Weights of a small sound classifier.
Training: adamw at rate 0.0042, 3700 steps, batches of 256, held-out accuracy 76%.
Rows from block 2 of a small sound classifier, named by matrix and row number. Each number is 500 + 40 x the weight over its row's rms, rounded and kept within 0 to 999. All counts start at 0. Numbers have three digits each.
After each channel's rows are labels from the 100 clips, of 14848, where the channel reaches its highest value: "strongest on" is what is common among them. Only what is clearly more common there than usual is listed. The data: acted Russian speech (Dusha). In brackets: how many of the 100.
# c30: last pointwise conv (model.blocks.2.c3.0.weight, 320x320x1), inputs 80-159

c30.187:538474492498467522449491496541514494462551442467530470497486512545566469453585456467510495456501565516490479453534432539512546507513435541530485513583531542499477496430522549560460484486529525511504512520501508454531501492491499497461488500
strongest on: emotion: sad (74)

c30.247:548558509548552489481452451461487534450507466477487506557467504430454530505505477517514517520488518476468523527601578452539493462464489487425518432459452489517518449544499498484492469513500424502416507500469491510576531561477462414537490402
strongest on: emotion: angry (47)

c30.218:523466468571527500508432473479471477488521471528508540558464533590549512424485499509517491475502485529487416520470403499480527564481449531526498464553461507478484432547489488509472448508526514572423483527451481484539536533426467489503553505
strongest on: emotion: neutral (66)

c30.26:480527510549509515475536444490503517508441468452507507507522551430402510541469511478498498567477529489481580551497470426449545498495526520522473544452520504499496499471511466498506569475529425520456556427456520533499458511465485496523538480
strongest on: emotion: sad (66)

c30.244:446483531455508453496505484540453596498501536521493526488484562509482522511490521488535505543437479512488421480521554465466479478546513500431457525501495476510576560530474505459522483512442480507489499525528526518527516503542515537533528471
strongest on: emotion: angry (84)

c30.6:498453488501536539488510520545496486482474554482535460539465533493477524498474476495541486495402487497529548475462493476466524502550514568430469536505504494453542532471515478503573518570509504457507486508478483551510432466491550523490524454
strongest on: emotion: angry (83)

c30.164:519491559480540509451544500458490534513497499461417514509458508536509503482528534559531474468611451480589515505473438480485514508478529448500543554448546486469569480488565503470543477515510477549448505501473499519560570465495481508556531510
strongest on: emotion: positive (87)

c30.231:534441566454441480484524478510518553484453478495455476527497573499458516504495474500531511489512503504534565479499477457484499516523494454572512542459492515558519553526530481485502412503519476550496490483492481533604536499533521497550593418
strongest on: emotion: positive (78)

c30.109:483533530515542455441492435473473401507523483490502485506456531441458487534489488539527446560474477499462510475480494457426520462535475585464466508518487430511459504465438451496479542552508448496429541470479516529495478539483461477534584502
strongest on: emotion: sad (57)

c30.170:473463520589532535506480546539482505486467539424465468523488589531495511425528521487571506488509497564536509462539452519541533539509468486470525552561516503523463500508429488506430450580512536497508506525511535548504497529460461504473519426
strongest on: emotion: angry (53)

c30.276:504488518521493504505495505496434548467477420516461470499462558541477526460477467506543509456545465525552527527518414452480504540522478471501508497461501438511468531444536479450513460533481491530438484466523484574520489491481506460549574477
strongest on: emotion: positive (96)

c30.234:445460537444497425510480438504481504463505493531501466525461503428483535511477486529447518543455498516518550476411464474468505474501542492506482552496500505541551489487502509488497459510457470500526510475506543517574474473533538484507517410
strongest on: emotion: angry (40)

c30.317:515482464388540510493510477545510405566460501502518493437496519488476506541528490540598527508421467508482475535521519495523479576555503535552512417489553447511574495488528457475521522535468483512551467561523503573436505506532470495463564470
strongest on: emotion: sad (71)

c30.105:441515484456508555479525505467504500551531497472462481515428502486477457557468473535526477485458463446501502532457487471498512477474557530493481429464550502469542456480508440496528566456513497537447516517482496510532417455489498494465533505
strongest on: emotion: angry (58)

c30.60:543483505521500504457526458483549420545517539550528539490476525454471566523548530500547506537479495459491517526534607489542467557471443494540523442454547557441565484530504551525564509519521485485513500472547449510555516516491569496530502525
strongest on: emotion: sad (67)

c30.289:475449439480564467481481440472521592458526412509530489563521498554472497489473513482526519455518467531586479520476429437439564521517502535574517487498491456460428544493503474457478499472426471547483496448501535526519447508464534535476522481
strongest on: emotion: positive (89)

c30.205:569569550484485527499499510500494505518475545555501519585486480480496555587492531476492499555469490487484531547565591506548470511474550456466503539467492470445488502534472474483581560440525547509505544523472430486449502530492515486544478488
strongest on: emotion: positive (46)

c30.32:512466557535494595481478533485429532485442531506528528474424473481487491424494448477530509420497494487509447476490483528548483543505478398470517557411489508460632509540514480501481479499473527462520467472532534526478499508494433493486498453
strongest on: emotion: sad (72)

c30.312:500513535466535453454479499551494516504489451409495523504486518493474473529535508553517484531487471542520401485612454506502481462542487463520473462457486425507505477471546536455502425517451482509493473454381490464468548472487441501565449517
strongest on: emotion: angry (47)

c30.120:390557553409529487487512450492466564491517490442386448495429501454469438495464495478518465563519425475505549449460553456486481427531500458419435426458515430492588485463505517384542514498440455519521517468417415494637511397524534452499488479
strongest on: emotion: angry (49)

c30.121:586467519503525479479499500463490501504548461506515475528437539556486467476502446525536505503553477458531483528495448490497493592436524530518507517489490456425467458500518495480492536517541497510470534485508520557520535470426498520542494517
strongest on: emotion: positive (61)

c30.49:566442476531493541468501500506571398519484501516488540490556577452501511499553530463541518473459470492474553508580543508544473590490475533592508467464513496545477508537464526489518556513519498547557488519534476525518545573494516506458569493
strongest on: emotion: sad (78)

c30.202:511474505500556447496525447557512538492570502493545468574491569504485459476508510513534505480563404589546434501537484423428535535489491511613519514511502427504498465508526493391545538515516485567551542527502513516513519555443519531476554510
strongest on: emotion: neutral (64)

c30.123:500569568522481530528443502492581510452510479399495510476554530508494527528447492465530525508515512531509541468558509539513524492442469521504507519477441523470514508547509503516491489496437511461556408476445510457541519605488566492467389537
strongest on: emotion: sad (60)

c30.264:517539470538542533514505530518442530486507453580458435554446505472478507523430480457502498510533480446495569506550492511529422493482494521508528465447472528448433482481502485488489482479515555547474534565422444524547488448433585443469557453
strongest on: emotion: positive (43); emotion: angry (39)

c30.72:485506552525485550407445494465441540432497456433465476515437485522520518431502460536461456436493497486548540479463515544510484455456481472518491543450472456461513451448517504507509523489498511491407465453508512445521494459478471420531493468
strongest on: emotion: positive (94)

c30.65:529481508466520519470529523512534443504493492531515575471498496438496442529536516525500524489491480521435493554511504515518511593484517521528492461504527465527592491539524517483450510500485493519517487517488483494508489540488481523511479486
strongest on: emotion: sad (77)

c30.251:508454489489450475479579500536550404504538483507510529410471562508467468506461539471563513517487489552480526531549566486527446498481425493529476435446528482518609500507499490489550553496507484574531463505525487489497497506541543543490474487
strongest on: emotion: sad (68)

c30.209:405469468525535500408509436514535567474537507426433447536473476540542574468534487510490397536513528478483498462464470469450426445503439491503516483511530546480440490551518523547515538474555496504506518546471454466545518489508563459495488564
strongest on: emotion: angry (64)

c30.180:453467578459495546436529490501535476553415556524485477476528458542495489503456484569455480399474519463515498548431453519471489452520593496495517559482520475461493515549471451528504484432480533496520488523477532489500486543507438513529546550
strongest on: emotion: positive (48)

c30.80:471466429425574478513471514478471479479479524500515433493434533463520506512487458451517517482435450465527530438491529465501511583507474508493484551536485442516507497530486496469504446516497495500463494544473504488516491512474493482452534462
strongest on: emotion: angry (77)

c30.115:516470449520520499483480523474559517521501504513511576529490489444509496518531542449498486482434464508455545505490523475477513564457460511517506446483492469522587460617474504453432531459556457523510498523465469553521485587477536492494501536
strongest on: emotion: angry (51)

c30.22:487518524544555532529460478517510532477463488425485525507467511545477547456491517522499531476485537501527581519582499492524428440508537406523552446430498566537492460519550521534503474477490475518490528471492492506560481537472537477517502445
strongest on: emotion: angry (45)

c30.127:539427523527495483432473459479478505464487427512479525559499544537446500472485521497515437463511462506509539488469433421434541515475473507528455462506494439539527475492469442453475473534481440512408533436515511593557477534517448433539568443
strongest on: emotion: sad (56)

c30.228:544501549553494511464510460531407549471482495494478446531509470507472487413493448516536446417543473520526510476397466486464507552450504491476515594439486442519492565461513466489493437513517507555426509467583489503485492474465440490530429575
strongest on: emotion: positive (86)

c30.162:531577500557484562498459534540619452386507461449510507457547530510479491542439531492506530497522559582529576463581551523545447532449457536552546501493441549516476452501467517537454444493453534538506487422478514525542471574445583484444528493
strongest on: emotion: sad (58)

c30.67:502502470541519504491493527515505587483488459452508558532488543523444488453462589495530502474520477580571522458579505522567553522535495500549494486488492475532487464502484509472460544532478513507506533438498534529575496570478485500507492456
strongest on: emotion: angry (40)

c30.24:578519453472533465450544437490511497465514452509411493459491479437466511476517509521515500498524543470447515539516494531489402538451504550474531392492501511466433456529484520533452495525511469524431534457523411526499530485487529491506417403
strongest on: emotion: angry (54)

c30.168:425489523510530545463500498467510501493492533505552433505463534569496544474522487504544469485545510506543523475511496485494587513521432520441499545491495523490477487441498475517500531514444522486519508509442451514463517391477515542471499488
strongest on: emotion: sad (70)

c30.295:514477570472502513444488497504441508496480468461431488490471480531504537487468495545511483459485495503531532499440450487447480517470520484528558530446494494500477483484544495473538456492543492555456467486499505511518500501489489452533530495
strongest on: emotion: positive (87)

c30.267:550469485475513482501520517502497444559420503518495558463443544447455544525500476509567472502467481490442450521520532480539503514503497529492528512495518484491610440573494482504498564499506495525472470500474542507468488531472550539511552512
strongest on: emotion: sad (55)

c30.283:442524482534519481463459496535405481415526401462398439483459474473437446440430465507471469531473494497500486440495508476469452411419448513456510496455426435481413498531508463457461457510470480534406523382457471490497449542420430437505502422
strongest on: emotion: positive (51)

c30.254:584450588421466503499531499454461476490467476521500521484471529506499521474504488526515510484509507487489545481465505503484510507440502494502514503491488502602469515503537527500539421467519484537470519524474516546510548500525443458540565406
strongest on: emotion: positive (57)

c30.239:535481483499583520459443483516457586447485451522508533512467541477440526438497565530537485489521454565548523473536464478492491558503447492519520478512468478564468450487499541456449492543491497512457519416497536554506458553457504471499509490
strongest on: emotion: neutral (71)

c30.310:445500502508504526479526447508504513482481517465484527499471450526474533518457546508469478481480462510573562511436510476478479416461485463497498548452517515485480476431494484489546561479449496479483514457520495445549479429520571485528489520
strongest on: emotion: positive (87)

c30.29:477490483495495520465536451479527498462474488500526534531473544500506513468473540484500488498502459533524543503474501472444533475445421530483494516530531513501470502523454448446515525514491476556441500532525479464520502514531545489499503455
strongest on: emotion: positive (79)

c30.269:395462464489478440467484487508537537498508504468495551520548519560514529503471586527494503468555538600513551498559418477496533495506512513564500473512493518570573494508501486527498526539454473559536498486479541458454519533558518536469516547
strongest on: emotion: sad (63)

c30.97:516511407449522518462585544609516560521476557599483519461550520488519432472474514481457505542526479530510503501580536517534502537531509454540531501452526469528466568544510501463496502371472523551541569564510480508554522546574536510568527514
strongest on: emotion: sad (56)

c30.277:508459535484506458498526439505495540492494484553530474538548468471472518529469449493474477515500488472492492504449490438461498492495500487540469490488519457541507543504467456494450470541511433479485523490515496568544457502550455503515515459
strongest on: emotion: sad (69)

c30.33:501455543521546461502469463532592570449513429506492537565527528524472485479508584512521506481501448570549494462510442438471542540487467492596519495466482452492456472560511510450480503527571488494521524456563501512503496590443489496513518479
strongest on: emotion: neutral (61)

c30.151:510567502537510555494496486523509558491414516452482578487523477422410481457506531502507509539528503534498585557519513451477494473460505489529507483435479532571490520512518490461488529414432407550479568451448499502549514517517506478554472441
strongest on: emotion: angry (60)

c30.68:483477475533507529456507514505432491551453537498464506566423512512470504470509435501556470470538448495535477427468437456457485561520468514467497552510479459459529439526477439481517525557524505576477453492532497523434485488485464525522507521
strongest on: emotion: sad (75)

c30.278:512540542544502587471502539567534550507512467451486466511477488483441524551470502531535512500515523496550579496555493541506472557435507509586528515413497526475503462490569510494520478463536500568506498437564462559526464510432517464523505522
strongest on: emotion: positive (47)

c30.137:424486480534543524513460494477490532489516477503528463566451506523524515475466487498544467529528496470519448522470510496469572494517542592449491518513475534450543518484484496508464443520444512471512444511471492542552508411525516566507508460
strongest on: emotion: positive (49)

c30.78:529532606429469463484517441476497435519492528584529588472514517522534565574543561507519555612501512460481483582561546528515469479467477472529487423483564527514496499453501530553576546509464498484539535501491545538450563482533561502554517528
strongest on: emotion: positive (43)

c30.11:475491517451487443448508495507471529444480492464468468569536482519535503493515532510436483506411542483508556486519469516454520474561487480541511495530503503531460521470559518531458460498569471492497485497524473460479525466474421534486491524
strongest on: emotion: angry (73)

c30.13:530458517499493486503518500503513393551465526527561495415502504526532553565554491519529513459471507493476437525526465513492487534519502506548515451513536546500560465516473507514546522469530532537531505552479547510466510492527509534458608614
strongest on: emotion: positive (39)

c30.76:396417516410452453484493422496477484505424550425477443523473516489498471469475451513504468516360505444515557468498474486507488438568580512482445569497499453512493544494474463496562470540468484416477429465465509461539481461540465445548540440
strongest on: emotion: positive (54); emotion: angry (43)

c30.261:492559514555463571444569499515555509469511451479535517567507519482532494473526519474504511520508509525511574514582530500533513544447506512511490468517517549457474472468554532503505538427539495541495514517476464500512496576495531449486483514
strongest on: emotion: angry (60)

c30.275:539492530508580515487493473470484544437490410486500536520472532500485493456533513511528503498529427515506552518567491454481502544470486517517477464509498434494464443506534521398469527528545425511441535469510470545551475541457498427534523445
strongest on: emotion: neutral (68)

c30.157:517460512540489520500486560489420501505442491508507469504447526468485490453483422472530459417477493505502438498502453518466498528433482470477522565443501479492525480498466462485503529479525519518466469477535537546448479473438480500500540515
strongest on: emotion: positive (53)

c30.52:496480492464461508483567470486456485520519481481439490497429541482465455493499515501539417482421486503527486523455415456443526513558492520466465509483564482490417445442517458488509470540462478508393480483516504521537441450487488489525570532
strongest on: emotion: positive (85)

c30.308:557443533480451562473535546559489375559466551568480537487498559486485540553527500452562483458495522477510527476463491551444380496497469498504553480444553517472523535534455506516543531465479545500429512561484505548463536519540528502428542516
strongest on: emotion: neutral (61)

c30.138:471464472486495436494464441495552479492507507464557500543564425529463530529428528494470510471459505495502495537465431481480530486473530461600534554458473516525461580525464493542455495477497517463549508433522530503522449489494514481453443552
strongest on: emotion: positive (45); emotion: angry (40)

c30.293:510448516506542475483436491536486553413494422491507519538473531535453526425443475514502494440501477548521518510523436468476544527420502478531510476529471489559475433525485488485372462527495478477431501424511528524539456524451493465490484507
strongest on: emotion: positive (49); emotion: angry (43)

c30.226:515457508491528531494528499513441551523456524513480405534444473540506526482532434540523479436468483469531456525476489464526499523544482444495523575432542479460518442461505492490510499499522529506485493541510494513469463408435513487495571575
strongest on: emotion: sad (59)

c30.237:522488534523559527472452527510424499476535478529488444457407545454509501484497404526495460470452484495449433461494509549510457511477499473482533497480487499525576459568479494494429470525512530515437468497506463514514483521440483457510480488
strongest on: emotion: sad (67)

c30.69:454516464484471515473557453523527527525494510435486430561506491479496499487529446477512475512432503473502488540473492455441500481488523467523533519486530534469435521467527547487535563397548506533498497499477472428490501498505516484424503490
strongest on: emotion: angry (80)

c30.100:547509522473576514451471523491421461465511456493532422544495486524527504475521491495487462549543525480538505503497470518465556470538516509434515499539469479523485541431505539506453461508499463429484502447476483485480541444480499550515457498
strongest on: emotion: angry (64)

c30.208:454460527560439504503430541432520512498427556502554526531540429533505530521440494521422485457397514503497502510452490512468498522500583506460457563484462494473517498519396428510540491481498570415556437465560575535436409509486496537549540523
strongest on: emotion: positive (51)

c30.240:442485573516522496447505555576420511524449512533570393529473508513462492573462421505516479453517510536551451476479477509481449514556535511542506542550502498483503500473517453523539484483452551520533486447457546571487470475481461552499576469
strongest on: emotion: positive (39)

c30.53:517446409495514445526429463454489475487509460483537454532487472543504548441464443521484507466483502507504518515460476449475491500408521479472510438559465487513506476476508515495488514509511548516495490480475520490532497504483493456516497521
strongest on: emotion: positive (69)

c30.43:455524569468532530435484471443459542481470480496430483439452514532525556472509513512446482527467483446498551480504546525496464424525521427421505463430499516451515473458495554497592516411482506481423456476432503448534500431516584459556502460
strongest on: emotion: positive (88)

c30.224:506484401450430483447553473519580489559479582492474443490539496562504483521477473506426469459478525444489485460550510493531513503455492475503527517477539493515425506520417431491510549433503560492522478572481523456462479532490497497437540568
strongest on: emotion: sad (57)

c30.245:388493566511457532458507553522522532496461510456461486446544498512517534556445481527532465489442547492459423544498434552471485451544487503513501486554545546510489500491458484558484480387474514579513465507555490490486438467497464522534557550
strongest on: emotion: angry (62)

c30.124:478532470514503543439511473464530521487486452503482451569474516556520500486482461486554497456497516472551513524523465499492533504514510529512473499504532500479481503464485462533528470536517508526440445467513500549554468461480504507549602455
strongest on: emotion: positive (91)

c30.73:521557506530482506452538487523482560532526554536518456489511514507516514526476485434524428522528544534442438555467510532464524561539561550474512501503525566476494507562452549569500456464454530468479502519544522541517538513564531534512522557
strongest on: emotion: sad (57)

c30.139:540455517475500435519445481467489474531500506527516452557500455467504507460483453490466510467501466484487512492460443452475480519417507434502495510483485447527496503454497506416491480483507466500463484520491522518539527483529464442493490502
strongest on: emotion: positive (86)

c30.48:500491488501539544451477480532414557483462448560485498501420509537475535480454460515534518412549480540560501570507449483488470524459540483514505508464493478467494468440530487481545496474518500578450529461512529554494463435430487466540567444
strongest on: emotion: positive (98)

c30.178:498470482479514457458495504494516432445551496484502445495475544462564474387514487474522520469558485515498504454477485515460484488542496451476496526486496493488495454495498546478458479488567503469555527588458532503488548492479512468487545516
strongest on: emotion: angry (81)

c30.156:565455478508451529528492481497526542475476440542570488538558483502481515446507511497458540418454496497488530513459467477497472499420407477584540425465461504558444549505556508514474488440541498533543522510471530529498483525416463516454500490
strongest on: emotion: angry (67)

c30.206:552502467539593472518555487478473494440539451538512539537501568507492500520476557504525499505555470538541513499492518468457525523506521512522529455532492450503493521492552507452506517508547492561497588506495499529434509537517519520487540406
strongest on: emotion: neutral (60)

c30.95:553519497553540545475512504492504492505535517541462508433470593595502578496508534552539491494488512498492502590600447500494510558539527455506528523467533544476592453491478542561509492454531538527455508514529495551491512484494585452520653482
strongest on: emotion: positive (52)

c30.259:471493539555495569462487545462504490498469533450557470497547513541520544491503482486560450494551519487479499498518494502457526487537501495504485551495484545444489473458484473553517574520460556499523523518458474477470504399505544538415482477
strongest on: emotion: sad (71)

c30.169:440553435545442459475521460503520613490576523561506532555521528500516488458450524437450479483558538531438548509530534485487541503548540470505471539440460562525440508526423501521504529448533472466499527480470514447505507533556536533493538525
strongest on: emotion: sad (61)

c30.215:549517590522491502484606444526477531492477504542566486485506506453458522499464509496483425524538502507486487556480533467470518498493502521511482521510552495510526528483508502486493525449485443501474554507509513531513535479538468507511491518
strongest on: emotion: sad (74)

c30.279:489502517633527551500475529497581546437540449476502452564455449529534516459502540510509518499549480533534512426550519480512559510479440495480515560464503482430484458462510510483451474528447509515489494532488493510502524519488561532458459526
strongest on: emotion: sad (59)

c30.191:514541579446511484486420459500546468424545482446545489458498558566561510490496433511496478476556536555479484451591520523507513448445434450491530518503435517489492537505523522517503470454409502507516467504445510450526552567514505456480462494
strongest on: emotion: sad (62)

c30.57:532516543504489523511560411539487546507461464532554525474448520480465546506479501465492484498514523539427519537508570455487554474538501496482484502470542527514479527494499511534489497461449432487437538501464545565582502503539454465520470488
strongest on: emotion: sad (70)

c30.118:504502453544470491507508485497484586468550512543430492496496555470438473468439539473502468479515502525455518487449533495495533504515523437460447551445460530506513514493435520518544448503469476469499525425489466411552443508518543470508516490
strongest on: emotion: angry (39)

c30.213:482456526463490499505464483491437505477501464469466457507410526503492455470476458452512483449401486492493463428484496488523539483478456527417453537530474473514495484527473508498446447501431507494401477471498499509524463492450490462446453423
strongest on: emotion: angry (82)

c30.92:514467473522570493520447495479545536447496413548525556558479498510463516499505546524488503458510437539562551507590477463516507532467484542556540479530468442479448444546519508443446537495544438506451534429544507531523464608423494467524506435
strongest on: emotion: neutral (62)

c30.248:466447533510469451467515479530591556451513497518537510487525484500430477479440519533455485496501478573442568489429521475454486488469484459563477488403474473500494461461501501484505516430481466462492511448469527475559477488501536459515482521
strongest on: emotion: sad (57)

c30.225:480534478465502458479469456522450512542541486473441473489469486483478465545430443512513475528439472458507481515506495485509478494535488498485484390480511434449474434495535474465510449520475478484501503505461442501519449487381426447504466456
strongest on: emotion: angry (40)

c30.87:499491472507515499514485518458566478466499478502554524535513469532457573550439491538496572504482514551492533515508482476512532503456513439511538561465478526515492508516501453543493492509505510485469531446425575504573430543495468435510459561
strongest on: emotion: positive (40)

c30.81:520492445507476437522466538544520425547492547438542520490507519540485581551543532511494528551485507484523505462523451479529517480505516412467528572466449538573486480464525539544553432532477564444528480447434531489445524500485508474543475521
strongest on: emotion: positive (50)

c30.217:483491530501530492466541421537458514468534453509466491476542555490440528498473523520486482536500520573465523503494512455464478479512491488494513457465547514546512542507493484539421420565465462525431546483492505527543460516508460483477500519
strongest on: emotion: sad (59)

c30.66:346495496513546519415466480532509516494472512459427469496469503543506547459443462504499459477546550487512539475497461503479500410536463501436521483510481545465404446561516457541475454495470504511453493516462473451494512484466533456439488505
strongest on: emotion: sad (55)

c30.88:493488501583516545544502597498551541478493489507508506460471450559518570527511517569446533512448506545509575460516469516500445463485426464450599562482500565513525482527504541502492465481469563476504508539503483499509512537490563532464506597
strongest on: emotion: sad (55)

c30.257:525518473518472461449515557554520433520498561547523508430521561498492498520472500465544490439482521534448526494553478489439365471519509470544540452455523517578489509560463419502490463458510514563482471543500515519463532561533465488449589567
strongest on: emotion: sad (62)

c30.212:448463491459584435487476426517497583483525485471509463493465554521507528477531471535466480470487496506526548490485493455466497475526575472469516493498483477570462472542488500492464488538452486426489522462475524549477520468543520493489546452
strongest on: emotion: angry (52)