config = dict(
    hop_length=160,
    arch='ecapa_tdnn',
    depths=[10],
    kernel_size=5,
    widths=[320],
    init='torch_default',
    learning_rate=0.0042,
    beta1=0.9,
    eps=1e-08,
    final_lr_fraction=0.05,
    warmup_steps=180,
)
Rows from block 3 of a small sound classifier, named by matrix and row number. Each number is 200 + 40 x the weight over its row's rms, rounded and kept within 0 to 999. All counts start at 0. After the name is the row's rms in percent of the matrix's.
Before each channel's rows are labels from the 100 clips, of 14848, where the channel reaches its highest value: "responds to" is what is common among them. Only what is clearly more common there than usual is listed. The data: acted Russian speech (Dusha). In brackets: how many of the 100.
# c30: last pointwise conv (model.blocks.3.c3.0.weight, 320x320x1), inputs 138-183

responds to: emotion: positive (41); emotion: angry (40)
c30.170,099,117,173,250,138,172,182,219,110,171,216,250,152,192,124,196,188,206,186,248,231,173,254,227,187,187,221,242,257,253,137,124,196,201,170,140,234,206,204,177,142,180,184,146,184,176,211

responds to: emotion: angry (52)
c30.173,119,173,204,203,193,151,202,225,203,191,150,210,174,178,189,158,220,156,184,172,218,237,215,141,181,209,281,263,193,203,155,292,156,176,223,190,188,194,176,164,198,163,158,162,195,116,308

responds to: emotion: angry (94)
c30.125,080,214,223,270,246,202,268,144,245,204,202,246,211,201,178,258,190,232,215,254,169,205,150,213,222,211,190,346,239,273,179,221,226,209,246,208,207,228,160,193,222,217,159,146,215,151,307

responds to: emotion: neutral (67)
c30.194,080,168,160,233,219,256,192,221,175,227,219,167,214,225,196,199,188,213,162,160,201,210,218,212,217,186,125,156,164,144,125,129,153,177,169,127,246,187,178,182,127,137,149,180,213,127,126

responds to: emotion: angry (81)
c30.254,083,228,221,268,197,191,173,185,172,209,99,206,160,209,189,226,179,210,187,191,178,209,179,204,190,207,230,197,165,147,270,258,212,203,224,202,221,216,161,167,185,207,187,213,271,225,230

responds to: emotion: positive (51); emotion: angry (44)
c30.227,096,226,147,232,242,230,220,235,230,203,203,214,250,194,260,241,248,167,210,180,219,185,178,195,157,238,341,180,295,213,238,235,205,266,193,306,244,196,188,217,250,296,226,210,242,217,224

responds to: emotion: angry (49)
c30.313,087,221,286,230,179,179,217,198,233,199,168,232,187,201,188,182,276,221,240,240,177,217,224,188,225,190,188,235,177,178,161,217,159,189,226,201,182,200,180,157,167,163,173,177,212,161,262

responds to: emotion: angry (67)
c30.11,109,173,179,297,206,189,287,219,240,182,236,257,191,160,257,238,203,196,226,191,209,214,209,177,183,168,208,319,194,266,117,107,226,222,174,225,188,187,175,177,220,182,162,189,220,91,199

responds to: emotion: positive (49)
c30.134,088,219,173,187,240,149,283,214,202,136,297,196,174,156,148,233,316,206,260,188,166,165,163,198,182,174,299,207,189,198,198,277,144,179,248,272,168,200,215,224,253,258,227,161,237,167,219

responds to: emotion: angry (40)
c30.212,094,223,213,272,202,246,182,185,206,208,199,281,261,225,212,192,165,193,228,147,199,219,213,194,193,190,145,258,176,200,166,151,166,210,132,129,203,179,151,189,136,133,158,182,166,203,178

responds to: emotion: angry (89)
c30.166,118,236,101,174,167,166,209,201,249,246,224,194,169,190,221,231,258,216,187,184,167,253,241,224,178,204,190,176,130,131,189,163,254,229,222,161,194,189,147,164,167,142,143,159,235,187,200

responds to: emotion: angry (56)
c30.285,083,247,179,223,178,206,204,179,153,169,166,274,188,163,167,205,120,172,261,177,247,179,183,206,206,177,245,256,170,275,220,164,230,193,237,165,151,214,191,171,147,164,168,153,203,150,188

responds to: emotion: sad (56)
c30.98,113,213,172,209,203,214,210,107,169,225,184,187,207,249,198,196,184,238,202,222,151,179,155,155,129,230,224,160,202,197,166,158,200,176,124,150,155,179,202,218,186,166,197,163,188,153,173

responds to: emotion: angry (89)
c30.66,098,197,134,213,159,181,135,201,125,154,178,247,168,182,167,189,220,182,239,175,272,165,215,164,214,190,105,182,235,247,168,161,200,212,165,208,203,218,188,203,172,192,195,177,240,123,137

responds to: emotion: neutral (76)
c30.93,100,142,161,185,216,256,218,142,178,215,193,185,193,202,156,214,135,223,126,232,185,202,190,191,207,135,129,156,129,201,170,124,208,193,160,212,169,158,216,196,164,210,229,169,199,184,87

responds to: emotion: positive (62)
c30.309,105,212,208,141,124,190,115,158,97,163,98,217,169,184,138,186,161,195,260,155,221,186,176,203,185,187,103,206,203,185,197,214,163,206,216,158,245,225,192,201,197,169,192,218,222,182,211

responds to: emotion: sad (68)
c30.282,089,167,257,202,190,193,192,156,185,253,202,226,205,241,178,171,136,208,190,266,218,183,156,300,226,197,153,216,155,158,147,149,147,186,243,144,161,201,186,189,92,162,186,151,222,163,160

responds to: emotion: positive (65)
c30.268,087,178,189,177,194,204,150,162,137,248,147,153,181,275,179,175,213,184,187,264,162,194,158,187,200,191,201,180,190,120,177,162,162,150,249,146,111,216,145,139,159,139,138,209,223,159,196

responds to: emotion: positive (47)
c30.272,147,202,148,193,196,179,267,247,284,245,215,195,246,253,280,221,296,165,281,193,147,221,227,264,231,180,244,227,123,168,197,112,201,226,241,202,174,241,171,149,160,203,160,245,226,216,160

responds to: emotion: angry (92)
c30.36,107,157,209,241,185,189,251,183,222,198,204,240,224,196,207,224,151,209,216,188,161,253,257,230,200,221,156,287,195,278,196,189,268,238,240,263,295,196,184,190,175,238,190,195,208,151,309

responds to: emotion: positive (54)
c30.63,105,249,162,124,170,129,210,213,163,152,136,198,151,143,305,197,168,204,232,158,236,164,133,156,156,239,273,168,215,175,226,254,154,232,250,235,215,202,208,198,183,219,210,285,163,270,252

responds to: emotion: positive (69)
c30.175,093,143,161,154,159,202,161,206,136,192,199,163,200,246,151,177,189,157,206,243,178,184,213,199,153,205,284,159,260,185,196,153,181,212,207,156,212,179,204,255,204,163,215,224,176,232,230

responds to: emotion: angry (43)
c30.294,087,240,140,240,201,203,226,131,147,162,153,109,223,145,195,200,255,180,280,155,172,192,106,166,190,235,201,190,213,147,149,196,161,153,258,237,150,206,221,256,220,204,222,133,178,138,254

responds to: emotion: positive (83)
c30.32,102,210,200,214,155,142,171,194,173,187,160,152,160,187,168,128,127,156,182,149,170,201,180,130,179,249,128,129,188,176,204,180,155,149,163,126,126,178,190,182,195,133,164,199,160,224,105

responds to: emotion: neutral (60)
c30.259,083,200,174,189,183,189,105,174,202,246,155,211,166,220,138,134,191,176,171,260,224,202,166,226,251,209,80,191,128,192,137,160,192,202,195,181,194,199,157,149,167,214,122,136,191,111,156

responds to: emotion: neutral (61)
c30.247,121,219,177,197,252,211,290,124,293,197,183,200,259,205,231,230,251,224,205,171,169,216,182,125,130,266,181,185,204,182,225,251,181,178,222,223,178,196,213,236,223,229,217,180,189,246,217

responds to: emotion: angry (61)
c30.149,102,266,117,216,191,189,160,169,181,179,161,226,221,195,247,180,218,194,246,178,176,201,152,200,219,188,258,120,274,192,188,214,183,210,243,181,237,163,214,202,151,162,226,240,191,211,214

responds to: emotion: neutral (70)
c30.190,072,208,223,177,190,213,222,205,195,218,271,154,202,187,188,186,212,202,97,224,193,206,211,170,240,176,113,160,132,167,132,92,197,204,218,142,137,183,161,141,144,145,134,159,177,225,148

responds to: emotion: angry (52)
c30.92,088,246,214,228,203,188,261,227,167,207,244,243,160,175,177,243,275,247,258,214,193,204,180,238,232,177,262,188,86,168,213,151,186,190,224,192,144,204,158,130,172,198,154,190,234,136,191

responds to: emotion: sad (65)
c30.187,102,145,194,184,134,199,199,249,157,186,206,189,163,204,148,178,183,147,184,188,193,153,183,265,242,216,282,164,194,163,186,149,193,178,213,117,192,202,221,221,161,177,196,169,172,127,195

responds to: emotion: angry (70)
c30.106,103,181,183,194,203,145,201,160,135,154,124,175,174,166,210,202,135,205,206,202,288,169,59,251,206,158,163,236,233,212,226,255,185,173,312,221,153,235,170,181,153,159,176,177,176,177,288